From a checkpoint of a small image classifier.
Model: 30.5M parameters, 32-pixel images, arch pvt, activation swiglu, moe top_k, num experts 64, patch size [2, 2], depths [4, 4, 4], widths [80, 160, 320].
Training: 7700 steps, batches of 384.
Data: trained on retinal OCT scans (Kermany 2017), 24607 training examples, 120.2 epochs.
Rows from block 9 of a small image classifier, named by matrix and row number. Rows with one number within an expert belong to one neuron, the router's apart. Each number is 500 + 40 x the weight over its row's rms, rounded and kept within 0 to 999. All counts start at 0. Numbers have three digits each.
After each expert's rows are labels from the 100 images, of 14848, where the router gives the expert most weight on average: "strongest on" is what is common among them. Only what is clearly more common there than usual is listed. The data: retinal OCT scans (Kermany 2017).
# router: router (model.blocks.9.mlp.router.weight, 64x320, trained with AdamW), inputs 54-107
# gate: expert gate (model.blocks.9.mlp.gate, 64x160x320), inputs 54-107
# up: expert up (model.blocks.9.mlp.up, 64x160x320), inputs 54-107
# down: expert down (model.blocks.9.mlp.down, 64x320x160, transposed), outputs 54-107

# expert 30
router.30:406493549528542538515502568483497537534459479440556460467505490515478542582475532502490492529542485441462499511458461449485447506478462515476516525534465506489492
gate.0:517520420429496487493546477520478513442508549534492479523503504533512498503450481574525454502484479555529350514549502462507502491531504555538411490514514537507498
up.0:447482509488501466470483545514497518544435518460521557545578489511555449540524502541538509421489562537438482448527445520501542481407519447496529565459472530556454
down.0:455503520485498486554549460512505512525454374440554483478502533611505536494503473530557559511603531465532463533496553517485452572435521536567508474495459492506435
gate.1:639487551524402477522460525485522545481526540533513511480505453548492487471493484519423506517505528529497555421549490483522509533428481449554447503490477549461525
up.1:495516440489489515477523465513521473514530512495498515530453501483523537461526500481548512469463452543583450525521469482467481447521464603475511454512572526515494
down.1:464568466501522490489426541486500495534591466523494446531496517506511470446540483463524527502520558470487533558489482481457511489489469545501468448560404556497492
gate.2:553531455512448478399526598462415477517500517553440469518473493516434485506492480507498550547467496536549535526569501489552489424512476539563538563562506421501547
up.2:505535512515448518480499508540532460517449483502522555478511502539576525490505532519493509499501473535528458403469504456476494545448521518516412502528555528489512
down.2:539481575511436503500454522405490483484482505536545494466547511561502506532410519484508446524524492512552519528486454513495571466532462515597537478513459520509536
gate.3:480506451448457513489495429510463493461517533544480525510452535463531397422516482461486507475568533528479471457593529466467482517535509491467412553559495481547422
up.3:408485516545491525520522514549496532510409430526548509526472507491471541497493507515530528565411535468526545539450489511432482518455537535522459469525426528495510
down.3:437382507482466472531487474494518502451510517503520544586482479481524421482557512514474526529456575493530511511509546540552503451511492524532579501556478419473522
strongest on: finding: choroidal neovascularization

# expert 27
router.27:518550517488542435518512430466532510521528473547522560458523493568474471576581601461466458465536515451471536544467555538522460513480524499591514492499521524463557
gate.0:420470545492530504490539540538518458544574485471484532486465476482543539465480491468495503466465422503511503481568535494515531486515445468528430503546478379429492
up.0:450515548506517477517544530543515506564558442489481496471481451484465575486490528434474555463485441454539529486506472431498557517472447463545486483527507388496496
down.0:487498482518577475447474541536587548522523480506482496466503530525544504553528503501532510477566488462520487483520463485463517517477459422405573485485450573463553
gate.1:486536458448433469520463499444502466499484515488548566519529415537521513501463565495477500475529527530443489573539524454512452510497528452461518560503502510448464
up.1:470467507567483446440424493492534497561541506542503517468537462447426525456492504459546439436490535490491496472478506555510446481526501457483427497507497432473456
down.1:484572499470539545477461480426455527462512483577537478488487438495418494502504523507553455515555476458531519493476538496481455491502489459524560430531528513514558
gate.2:498400503521486557411444502491443500497562566539573509531455477505494488554505501521497512476462514518429512495524529481422497535491589517449522486515439554580496
up.2:511506474517457493535546490483595534461390469456423493498545523531470507502434484473478478512501475513599523442555465485540486497462420478503444516451562516426492
down.2:512442539496513473557522486584502508489435445480488589524499498487501552468473501494534470465544446492416465532484551511504612471450517543543550528473468456497506
gate.3:499436524515570470513484487484508480537469445488483505487500575506482492486455493440551478485452479545522514501509548504564546392547507468543517502425512462443485
up.3:422512493562496514516558542549488475452470487460501466409479394491541546523528492553590446471582482414523492442481466506467438551487448514473532573525570584444565
down.3:497514460531469423499519501584524526480483456438510558479468552537516465510452572497519542553528498559480510452530511479555547492495432488464463459506506514458470
strongest on: finding: diabetic macular edema

# expert 0
router.0:442549480451477496476509507465449531488479449406496497525530512514455527430505592589512483468523566548470446489515494430486410511418478473553556499494528513471538
gate.0:448451500453461407533535635564529454486481449490518531452523513449437537459496478440474548448483518436524483531491469471525484485498489449535479566501443496528446
up.0:518539516492597562486502455546486466482589533560523503484459519492535559523537463544455453588523515485535478417506536519506485522584502500522529466432478535481514
down.0:584486547488479512522466506531551483492522487473450462527498470523495504492444475517506520562497556427462488524486528518574497558398514455465537543550536471498529
gate.1:430588497495468460468486550527514480435456480446564522477460489498561476488521528496528528587582539498463518504499464473532521469448536578474456483423458431519510
up.1:514504512561537513510476451407504486564579535519455508541539575564568525543449428480456503443451494566533515476488516480467490523509504486534544531503504540476522
down.1:496507527502518496468480429463481433473490515503558519447505526544542518504480455564493511449618479536596538505542476464568511500545584491504506534505487513474508
gate.2:515500510471495494463584461437450571526526494541461516471588482493397497485512473491519504495527518447524545524519522517483492536520487545509493414488497504511472
up.2:498440502489450495481580509508457454459479476492496559481494493464449505517491513476473444468491461476494509448512497525506443518504492512491507497474559508476422
down.2:440555514536497494512542547549450454514542457500446451578438455396515446460511504473579499508516572422496450536451466503483546467504420472530511546465575480513516
gate.3:517502497439490460547493452508528479567416517508559464497572530532507557528525560509485428496478516513493494500485435503487416612465544460503439525579500506479499
up.3:506507471480518472520548439496513455555451530535546481480566539539508596523540563501461452436499505515481514494490423469495420587466533489486480493589485493482484
down.3:536495497536528482558458484540531565446438440515524461458479465577490480567513509483518579489550465488488544486522447504517519525477478544476537457474502523491497
strongest on: finding: choroidal neovascularization

# expert 8
router.8:425481534509550463427470492483458452537503427525492476470516446540518448458406518527495483455490502519493452532469462523459491536519485521486487450498496574443511
gate.4:502469587511458578496551534479468598504546529569529505408468509497519487506496537542491495501459497466424467454596533459487482473563481500494490503481489529548456
up.4:551498452518531559540495477569477457499470519510597543574523478441524481510527446455485496521554482520514496509484545563505499565492511537511517477515467488449568
down.4:461466538549506535511567535482529451548541519525444534532547492493527524465559574502521520479404542517471461534519498526447487486488466537566387452553480533489450
gate.5:531487592505497515531506398439522457523474519539528497443514506496529536509598480524458532469541529501517537488535572485540492510475564460531483461517468530548512
up.5:512484499512523554443488418556450527520474489509581420549429530475548478464535544615524452471545505538448540438503425558452518529525496476516524495511493501496479
down.5:521588545452435529521563530505456533483522501507490495528534465411440530480516519495483560488422528451488471428559510448469493443465502469478513446518522481568498
gate.6:486492448481470575454535462535502554456459472425533480486468454520469443510439499531456477498535476483500488494546491503564391539514465484549492459455526467471587
up.6:449487490519468538526478440532472575472441491436532503529488425511450485489441509553477436549545443509511496478535503510536434503554503491558488492506515473486611
down.6:510520532445524503558492474545465543540439451469519547482534458439491476522479525462468527499464408496495519492472477499556572455442563491504514465447490451487442
gate.7:560438489525522483505447581530470458505542488499476498566505477480480471484416510464555461527521466530519493535512475473451441482525478551520497426565517534481524
up.7:520528504539529529480432512489540478455506509518536506379485521516532440532450478494502473518501550528498565556562481497510499518466496532516507466461470541463520
down.7:485649465423551541557518484474525508476433524440544478433491525560553435537516482487474526499506451516526554485535464485476531518523568539483520503455478588554521
strongest on: finding: diabetic macular edema

# expert 20
router.20:524502523511519467482467514509488440502465441492480508542487497486433462491406468521496470466461519491478520510448493494434555538522515544478527482455491500537499
gate.0:534477524449498535512572536506571509448567522496514543497531489536469526549583557530468508509504508497488480444543493557524537454577565437484451528462453540483537
up.0:479512492462516476525485458468508446536511501545548455527492465527580469463549380474471557507432560512449483489508535453535521513566567532555429549507509497511467
down.0:467480508500492567535502498526501539465481479506511535523505504503534463509512500476466506525512457482510537480548488514538570533532507439483523447494570501535534
gate.1:634582484533466547485494452464450482511400523466476479508443471494530467494446462578446506515468486491503486485532527505468486512458525509553465468496547507555510
up.1:516511506430468526469531521538461473510480556544494484515398559503536490528451492584526545521475526486491550447466518515529505581494552581528497512465518486581516
down.1:516521526473486563496466454482552501529539554497493578519503489546468473485519440456533473541445493490457494498535485556463503542406522499456468563484389570544465
gate.2:555471461439529505502476472592457483485532476476471426496518458509507510514488587479472506462497469520507504505503420457504493454497545469520548519492477538514458
up.2:494499473498457428497513431401520498544509567521543535444506546518562507500498534490455479486526483574520429474554509489548544551560452569455490491538524513499545
down.2:516495524578481446515555542442483482571455525523539484488483510521476473438502469535515515560448524612553513476486546480459520521538474540511483506488537565603512
gate.3:511523541466526503464483481472444531487468528468517473471406526569587459516476435540529489482568609534513525520519461497470489603572568521452462528549484434475544
up.3:556524496404445483425519479555515549462544536539525493502496505454530448527470524504443504502495601519468510559508540498473498570516580590459454515508477476497569
down.3:447453506523450487488511434490438521507466551530477526491482466498473511454541513564640482517489505479532487495484553506436508528476565509511486546537538446508556
strongest on: finding: diabetic macular edema; finding: drusen

# expert 10
router.10:472497517493525559527418531533437504523500440464525539446491449477465529533494588518552499492524488451425516441515476506488506554445599502460466501500505492550431
gate.0:575516495518499501502502516524482413520523527446387457518570484503530455534447479510448495521508430536549555475529511537542524564503593508462467501416493496495575
up.0:549508465544529477457493521478482513479523502477496471467438521523479535495485561518512510443500519449466462496443457447531471529492458502470479469524526491538500
down.0:440544435537424523431471453498559462489553543472459458580466556502588502436525488544479476496477492518493473421536473509484527575563520522478430487543545526509636
gate.1:551479556473489522477581541536528510532532516478529493479515523510496529467517531455512499495467476456407549519431517475550518493403424512509566439545497505459454
up.1:497462552492466602511578548519509560529500473458494480487490461438449489443512492500568490493487484431503574499424482457527496490403402528481535499457533475509400
down.1:495459482437518507463519516480549526551541513536478489526516467422508511464489473516510493460512495469518439480476533471484453455521499442486471518474519528439477
gate.2:539471464472563522459545479501474465512486531508511481504487509500578430510458433561503533472486521471464523495466559520496494552457552574515518466524469536528508
up.2:500518496540504487557512517575497488467512469523502575433509435544460485522529459434496474484574500460528511466491498478521479459490519487409523592511558573444406
down.2:479477553459496535536486467461520562478440532530544460496545485451548442509500508421560502539474478544457544494464491521540619411504513573477534556480461478534475
gate.3:447473522467471508525430471553507442527471464547561541543474528517499557533530517491539536547475486497507541497490528511532445450520489471506417472476477516508512
up.3:494537478504487455469523543421443479440542526405481391449541528461512479459445446465428472485509474508466483525481429517461550489461496488488562545548522467489477
down.3:513507490481520497563496458522536554490562501541550545477492567551459472501538434474481588532475466452534564556555565459459470427423458495512502461491424536524512
strongest on: finding: choroidal neovascularization

# expert 54
router.54:467570457545503482512430455455450502449418465473541486391472466504538475521438490495536469502491481517481468471459401472546486573465467490540495541461483419431534
gate.0:519473392477509430512445541536468466521529492487496501523528505559497528500462490446514499468605527477525564547549428525477527461445522427532532522494543482486454
up.0:472479540490538546540554472425544561517474558508495464514492469450475494454516471550445439571452506504476481495472511493476445510553453528464493552509475502502528
down.0:432456431539500439562426486532468510487487550504518497530550561495518467429532505491414522525462579445443497526525524455499458414497457576501558483497500489507517
gate.1:546480501439540503471432513487417499437500484444507475431487511582566500551439540457463494502474601543512499510493550473515532493466500489553587533503524477552556
up.1:502464504421548504507441497498435476445500499447530477466492488526532483511466605502507432512508570505491517476461547522507564507497477453536554510448546471511558
down.1:530454502461507405496553520524533456526526488572487467539509488522466453441555456496475500449561485473457527508502492428413497522585495515575484562500498575506463
gate.2:460524485520477578412519548499480467501567499480504452501513535515442475531516493431510493504497477521524426497550508492526415483477419533437558531523469473529521
up.2:537516478519528449495487511542501513520457489477510502541506455436527484493438595509467527447460486496474487525520526496517507478514465551529509456533526508429527
down.2:555479488551527560489469519461543434486511547520479496504556593561525489468495475503519502494505579490469454530482554460387513441529476452492560515583476519537579
gate.3:462566478545470521438498543401460456504512554484548479429524550523529517485475555581552492447472518473487435543504465538468496521554518547472554543517500532532510
up.3:461503541505452533577487548538527449550545488473489470494510537506479566396515443494544518528464509551537499482481505535519466435410476499517515548437496488406479
down.3:534532480509498421572448508570472541518492451500580601565472470471402456459465551476511531576519582428551515554470576499553549550452510481513578502499506471552488
strongest on: finding: diabetic macular edema

# expert 60
router.60:512474593499490474493445580475444474453545486520475509462546541419455533476492549491501415495479459471499480462521513454557528465486479480487443502478444547402484
gate.0:461518490485507396507463526531569532485438464579504419524447486476524508486530411467452519437473446474539564511512541421459571501452500499475498506475520523478446
up.0:521534514513509540525508498506464448496561498498502592476531463500480517490466548519561504618530548568471434495498471530495443555594469537568517454484497433502600
down.0:554453532537445474497542480483519521436513529539435429444555546442498450556478493527461543492505557516525520460438502486542471509480502475527581572504514445524484
gate.1:547473498474469505483466537502506508431567512501490383448559510505428543540480437459498511482474421539518467540537460450489501436443415452490471454471530524502473
up.1:435491568569535523513536486463453555546472441548524524543486464511525461534460559544532508502483488410472522486490438471495473539575513591490494494482518528492498
down.1:509474472506472456495446527548527499543519480493504454501478498513499473557438499437510523560496514508465559516487516509565528463471468522513530497502454408494530
gate.2:459475497546468453579417512455460486551494491485503583556475524530537410518565447509519507480506479525522464495535546449538484539509569556485446510490489559514419
up.2:531487549467505492532521562496586509535541534496493506470607512502472479536555507482547487408495544526507512455496511392492473592487526489516493427506472530569418
down.2:567448517556511506534491499556551553496396527517490508555417578463458503436438491473502513542493540504487468498514469504509515487451509541488555533547566537463553
gate.3:435467506572483544534494433467540495525524506593487509501552538497452487502487514550496540490493454471425509351552474489543479540492443573422550430473553457461555
up.3:488505446512525557533521479485531453484511504506502486491502512478460477504472497419437489477503509439509525489468536492420465485509488472569487492546520494568452
down.3:414519495560488543507485460470454507430493542583440508526524535445530476461525507517474480514591461513470460388563518458500525484500486489516505520542550554480561
strongest on: finding: diabetic macular edema

# expert 43
router.43:513545530521542403533509495553542518478467481465564490462495463483541568515515546512475520558506499486462461540532430520498522519483518462555516509480504473506494
gate.0:557514525507616489417501435497471435487470539527467453450521520488576520525530503524486560502515537507480513517489516534457511607549457459535453452543448535550506
up.0:507552462477460500447545487557486494534560554482490555425536516503524532584523384561510501466521493506493458500537491494433567590464549501526447495522496460521532
down.0:458421503513481485491499447529581502448501447487473532471491556511501527527597491554473509504537555496439459507499535526551471442515528471489495513488502487394427
gate.1:470460524454514467443494465494479544519541590531466541453547457592523381497518503529488539463527522554492470356539483532503459463540459482477466545533484563542466
up.1:457548479528505536535523495528457543462445514485481419506473549496537501494469465454488497477444447462518508552521487541450532529487563442556576467468474497536593
down.1:418491532501548452545461501448485528503495514516552511468495478488553434521580490487532500541469582497502509498520560475521443522479563490449536530565424514523449
gate.2:498472532454506613514438530534515486502522562531518472558524503525430575554504436466537511488491461489485502472538520429436473462488456487464474559510527487471565
up.2:491490529479504469531497537456467553490504509517540504489459504545546536483476483536483484507482416508541487507512514528564544506498507496560534484558540543511510
down.2:486527473455410468476477458525462436483494557579409507499464460562491411533542536452498543527522523455470530520538427485451452499523452481511510569496475534545524
gate.3:547399588479511472583531540449471490527436445545517524547542497451537474482484476443508386492522563450517523536525499460523550482467521551522557481554483496487444
up.3:497495547497416536525565531573544443441503493477514529456507480510473517547471464520559513489431514474478507527472467441529522535409447455446524551480504572461449
down.3:515520515468475543554503456515537552509456497475583467553485513536503532461502535518546550561513450518586547543569554428498486517465466579509539485452517466541498
strongest on: finding: choroidal neovascularization

# expert 40
router.40:441507481493490441537484521612521518491508508495547473444524486474438583565447553459494463534498544498510432475450477543568496545475516525557462492434516519489531
gate.0:464511491462502499493485530503452518451512538476525541450421507506511496450487466465470480471538488522429462575521517540422455504517498478467463574526560430505498
up.0:500565479490520468560470510531476540524463517546524531531505501516549466536488481502557498461516488513435527520520443516541516525475548435521450529452500467487451
down.0:509540515516511474561503460578469462578497482431542496541492526533494492495523484476517496522536555517575535487526519531541498587447484499455491525363558508505538
gate.1:475493493416484536414495558508527517482526469576497510491441526471505509462503503486483493474521498464517458488490510479467502460525508462506480535525432569510490
up.1:511484474519439550447460484526538529499540439541479490411462533457502493532546536470511483400549436431524537474463476539474558450449439513466488465524430558495463
down.1:518495518464492515499523537526498584549504468452537463504555441537412541560518569429498518489492528480527519475563499432547436405415552480413522499498511531499497
gate.2:487453533564486518492507471476494478461571490514474538489468463422573478461504478476657557489465497481515472538511469525442491491581473508499463497492478500525607
up.2:490473517501526448512444500581555505563442449533485503525459487467548512486522473514464441437472475456472516484454540470558549445504544480464602446476586426482451
down.2:540542476537470576538444495425508521482500580500513504567555397503487478564494547475499528547496542523519490497571530515515463462520546447440493471578470528548456
gate.3:472493549460551510482490515486517457488587525522531390508454478471502486441540511518455542520532475457484459534489524511434561500572548481480518449511498578602483
up.3:551528485545483570512498476498470501493490502524451460581516515526503485588393478533467440499527482505498543390598466513543480581456492435582503481468570476511616
down.3:530542538461483430519428465393528577472473537510499537414426564527494521516496504546514527482540538451546506466453511439448462565524513465502479475527572541591465
strongest on: finding: choroidal neovascularization

# expert 58
router.58:494461473490550475503522517459411521493504450452460483485511545476494590548543438494501478538472571532447563438488478540491533544502549511503490480478540551510527
gate.0:489441496569474524496543449474492520470514539562484545527538446423537492476506526512529480436476563449550533444500493521474490584472455554586505471597555592549513
up.0:472539461473495462537435513510478501514502509528503460447461485596500455558535466490531517509547446487490511537465511533465488462512559471441568536476414421516515
down.0:477442468481453549490493493479476488454454459444497465526419524490450454503559572427459479522525543491482469526513576532460471511580491534527517479531603498493514
gate.1:593505458489455601563500475518540461524442505451498520571507487469493499546515541440510496537496494495548445492542505467491514554466512545529499541539502475494517
up.1:605421505539492543488513452540513584524423521447489452552478507438503576503497514517491460523519529477430478471486522554509523530543528507524503494514502500505517
down.1:526497541526446465513517524448451464471516516486512521476513529489481438505513525510555567534485501517508529542543504581423474523481440558510499433535508555556552
gate.2:506541456452418481468542471459526525530421576498520455441478526552517484530564521506502597516490490536525551593489583512523492497556490467579470465545496526550550
up.2:537539521542546505482509506513522468547435484452573499481419494478436563473556605540530497463482537460517462475472576491485571485476542512543528472560546553501464
down.2:573421486519495537482576507489478512422451493580472480475503594513424574522481545508519582463473494512467492484533452475486437521480424488520532451533534517557496
gate.3:470528576495505525472521490539520506418488563524463480482485555473528541497546484485422545502526527528536474507511545514566492502513488537491519477489527488501481
up.3:500490465510523462506536503450531479599459453420512460533477448525466522514472526508460486625572490511530512463536495500532496448495532471542504461523547526470465
down.3:487497496471560459488526483543511519567519478510505496496493497498518425580512479459496531487467445500473442580535495475500529524502410528450459419472452500422490
strongest on: finding: choroidal neovascularization

# expert 35
router.35:613441551519547470547510496452460509570497460497491539472475489489463508479536531427538507458453531503452530431497503561520533549484440448503509565468478529505573
gate.0:471502552520526483502484466477581533454468495468540523518549497481524435533524479503532505493456532522437564458528502507503533545460483431361510520477529478529495
up.0:497574514574537523473489453504498455532422511483517479531509497459536446497483513524518577544412501495528532493536532395457498514477407545487509430508448514503570
down.0:492502497477478475480420494503460518471485470475608439474491492519558416444515435508573516570510542457448530440475501528475491438496508593553536520500453522526473
gate.1:471500486479559573395482477525511490507517519494575467517557490574543520550491429532453477535494619544525536475576534476503500534552486492523416518510453520447513
up.1:448525486443511518402518446473455437442549522483504477453456538567572531514505455457439461497499429486466531545425469490492554478496456473546512496539459508475489
down.1:487508560539486508530556502453483460507517580554431541499497500494529402513534479527417439464505527573503508485520494515493508533516547480512488573533468449475523
gate.2:440607542592424509492451538544505472438496486500537490518561544592448447542472496519546498508546457459530493566509503477467521490479553484519485498596494511465535
up.2:434499455499428460539497523539447474418488513537506498529545553480458542503464541511440472468458512501462455500537477494483545536477551493549470522532570501467402
down.2:497563480506574433511521484489435518541551506504524511465593523482512479547523452495481456477522438515435508427471474472466503481542528498490448491527416508432532
gate.3:459462451546498493455509567506476491465473478496557550495553516490443526519534453487429535498410481465479454491527524502517523496493548409535463436465517546461495
up.3:472476478537511500521480565478550508496470486557528589474513546537479506506513446458430537456412463443462493479496535465510481570487512461520522478475509560505525
down.3:405492532489409487526511497502470524568481517485589450491520552505502499447513452505471521572454495530509478526526490482467469497509513483613502531497458471497467
strongest on: finding: diabetic macular edema

# expert 26
router.26:477550480472451489475493472442436468467495426436497563550469544521475477517574529529539465437537492519494508423475443555485553464446475497461503499521522437555501
gate.0:587484448481444468499532475457482472469522464554528484557538487440501532462474593438466456467518523552490450523477455431449478523491447482538495459544454481572501
up.0:498477409521523461452551548506489509549516568493479532508513519507429551491539463581448499479451513455426435537444527506477505543485435536538536446569502510505486
down.0:489513493516588471474478469502481500465433443461486442393485547582586491485447566504501524542455491528548568479489480496487491560538547588561433477501448471489516
gate.1:569479550493505480491531495520564546496519492479518515453486506541519532524529518508529525430523450543458500546541491552509416555476529490513463424435475514486490
up.1:492510487513468537501464525453423460501483526478482494511521520537522476514439449475509516566492552463562502462525555414496571507534465516486526504526533513501586
down.1:508523492527505543453475553497458539455550530468506464520488546423477491451469460449442512515535464484446450558466527494459444492490464435482439491498488478497469
gate.2:567500574523531481515557476432510491447473508495549534513459544474506454554492461456535530494525571438598506541536475496487524501491526485489478479513556511476478
up.2:550502535528464517500488488458527535550512499520513557501499495460490468505538461475513546523520535494510564489458494486457499423431454510462558500527565490522443
down.2:538456461525516598465519468508507421490547516566485483524530496473490485554491482583518463458528506541497489485535495524490484539507466382472509506498487540535586
gate.3:509431426531450591406517484517461499528541586489496488524492505474450533440550553518440491434501560515490467488468453531374453458512484544516502465565496477545505
up.3:506494481487457503439513524480454538507566525492570525500446489472413563464491535528434460444464600439535478528468511570461563516522476574517501512582487454564498
down.3:493481518545541507491540559452496479518553568525512464484525497542519524513563470565496416474485465488454480487473552407523438547551507412495467512528453594521526
strongest on: finding: diabetic macular edema

# expert 13
router.13:509451530490538467451520538548476534533468508476545476505497471453519471440542585481463417520496454433471505489495485607550550485520434513571552519513531482480540
gate.0:533521513478541507558478508463517474468465470487535547482441546449481483471479493479495531480418461531517484553538507403531498532420512503504481452521509500534407
up.0:483429528430512495579564508441533469447498513448533551445572473523524512471534524462550458549495408511507496497462541472533530409482511474525471496428472422492489
down.0:491491516462434534525531528452534546432464541568503450506475452487491492426504460473523502538543502473538495538468536505426496525496469533558567488447514398549503
gate.1:492452465531464489493512560536487453521520515506522525525488476559518560484527526540523488479543487534477496466481511543484494518500533434424567533521476567550527
up.1:463505454473496503541468464500451426467567498557504500510546452520500610489469500584555546503515489496500454454520494563514559443547540455502496375566452485515560
down.1:441560511503436448571522492527533461507452502401509422463456492462497496503510567515538536505478556500468541510468468561473466561448518507437521458501533533502509
gate.2:478499464547496574474564530524545593476559578545560409536467553427524564518553480427551462439513479485486479503506464485480508524519510458501531488528530582483492
up.2:479558644527526592524546483520530486481486476527497545485478470524543503524506454471549507530509590536502504481578537491456510475493538513479454466443425507468431
down.2:539524526554434533448482424584542558530548506523507482508515443498496522450442467454564509556407409496511490516536549481485533486477523498473509416498485504455446
gate.3:518554477457473463552490450491513420468541528485580477467425543523563500512465435505508482477508549571522511501565556506572512500411539502461407494467513478500512
up.3:514473527535561548458457480463508478477467495463441482513500509517467515454489569556548522516513525432468500463474412466457477533515466570546527504520581468451490
down.3:536502561536545559424580397450494529540578506427509523504476456554531556517528520463483460502503496494476491460582492494529548534481530492459453532559573490509548
strongest on: finding: drusen

# expert 44
router.44:484480499537590421512518463454486458561503452512479481520445532495426504497489480518457524515438482514461617480435425467401555483533487475452460578444517480518466
gate.4:494487527463530504541525426608463498513491498423518524503532428537527496473534483545577445559547532485536517476589491473446464433591554514558531551531521526532549
up.4:494492514568550561409503523530490430556506534557522425493618501496497476480547487529489496423555460546458497439467500557467479487528476445488442517517457496588488
down.4:465496502504523538490429487508535461492468552535487503478491558489494469473501484477505455500495491553445498452532482553453581471479497492471458498500567510508436
gate.5:503540546517539466455499508511517542532415498497476485441543485585487484518480488536450438448521555502469506540491471461546560505504516501442495505481466524443490
up.5:527488524507477511403484538415483556485518573413428452398521491452506473455445513537476456480498538514507415489497495548494494457522519558539487539466517568483545
down.5:496497442510492534557502552423493482467401445506492500473507544437483495481483587508425533547430474524465499479532474486511499529542533542499527574436524554530487
gate.6:419514483472473501448568455478523487516540516507561504490387510456515586472508458491578462427503492490503455559489519604461441472478555530506466525479431538527485
up.6:511459523541518586533515507480491595546483531507480501440553442544496489545503526506515501487455456521469566510506561410554560470537457454500546539515498450485491
down.6:481497560504450462533440543450512451507495488484492516549491534480483429501507529432534508504474589476493496516491543527452483472466529502527531539575510498485432
gate.7:474484511487551556461485538506502502528509516574527489448484484525546486514591470556502498455594539533502488456568514502495543487422507439486510488535536528512471
up.7:448527447472548492502476443471458541514471503468506512460502538546524460504412473485492508529380518493429533492561527459530493514489533529550474468486430497528566
down.7:515475486410520425519432495500434482440460538520551512579517494509422527540541432509478482466509488518543509540564501494594479491475475480494480540529445500459436
strongest on: finding: choroidal neovascularization

# expert 9
router.9:468514555499451513493533569499539475524475435519500500516522515450470532482514494460448491451512561540488533500520471491496544494512491514508422500510591498579552
gate.0:440501500436547435549506475451535519467507567458550519523523521519575482530587454501519498496512475557488570495568540470499461445467572475506516477463473510519488
up.0:460532522572517434490530491529515508481514544505461478529408499479502447471575500510519524443483499551423448514474479472449572555491488555411515482468530497570469
down.0:500509484509490484537422506530439542504552541573539508553549380504528543511473544497545424516541527429503521485477492493522548467450508489499511491446473485544508
gate.1:525524484457491440497410467489446541531537476511464451479521546534489412549478433521507527476434519419541522491505459485472514513512491527509549552559465519411505
up.1:483519473528540537510553441504551503485503485518545561456577442517434637458569483529532457525550449511498510483540529575595470518525509460502550443490501565494466
down.1:527548455490413504549485500543481488525517493480470492537443468496542549486534527494606522480506574535588486484516527520538567582509468477453479484557562522474509
gate.2:461464494510413503543443447532438476518486497489480525552487569533431484503481532513470522522552430529504498464456520524602482543481486419452491534491550481445461
up.2:459467494533462540505458470558441489505519472494488510535485579512453474536529482493467526493593480546501503471452537526560476566479481434470506556559523481406481
down.2:523445469488535498544454445515464506460455417491531465548465454505544473559463501441475592524440505475521508513523500532539528474441553499473483456489485477445502
gate.3:489519455478554467524483500502527393516528468478495456530514510525491501528421511468483548482446469469475525545477447466499490526535472472413530482450578496518504
up.3:487486502513529518522537485526534403519512448479501515448478536477460536547453547494490517479441468525528448544454474531526536520509512477440509487429526501506445
down.3:533547543508514446515418492473487511506485478473538495455512545550466570519521480438571447544523527514496512573466540462537557509485539540569538529539528469463501
strongest on: finding: choroidal neovascularization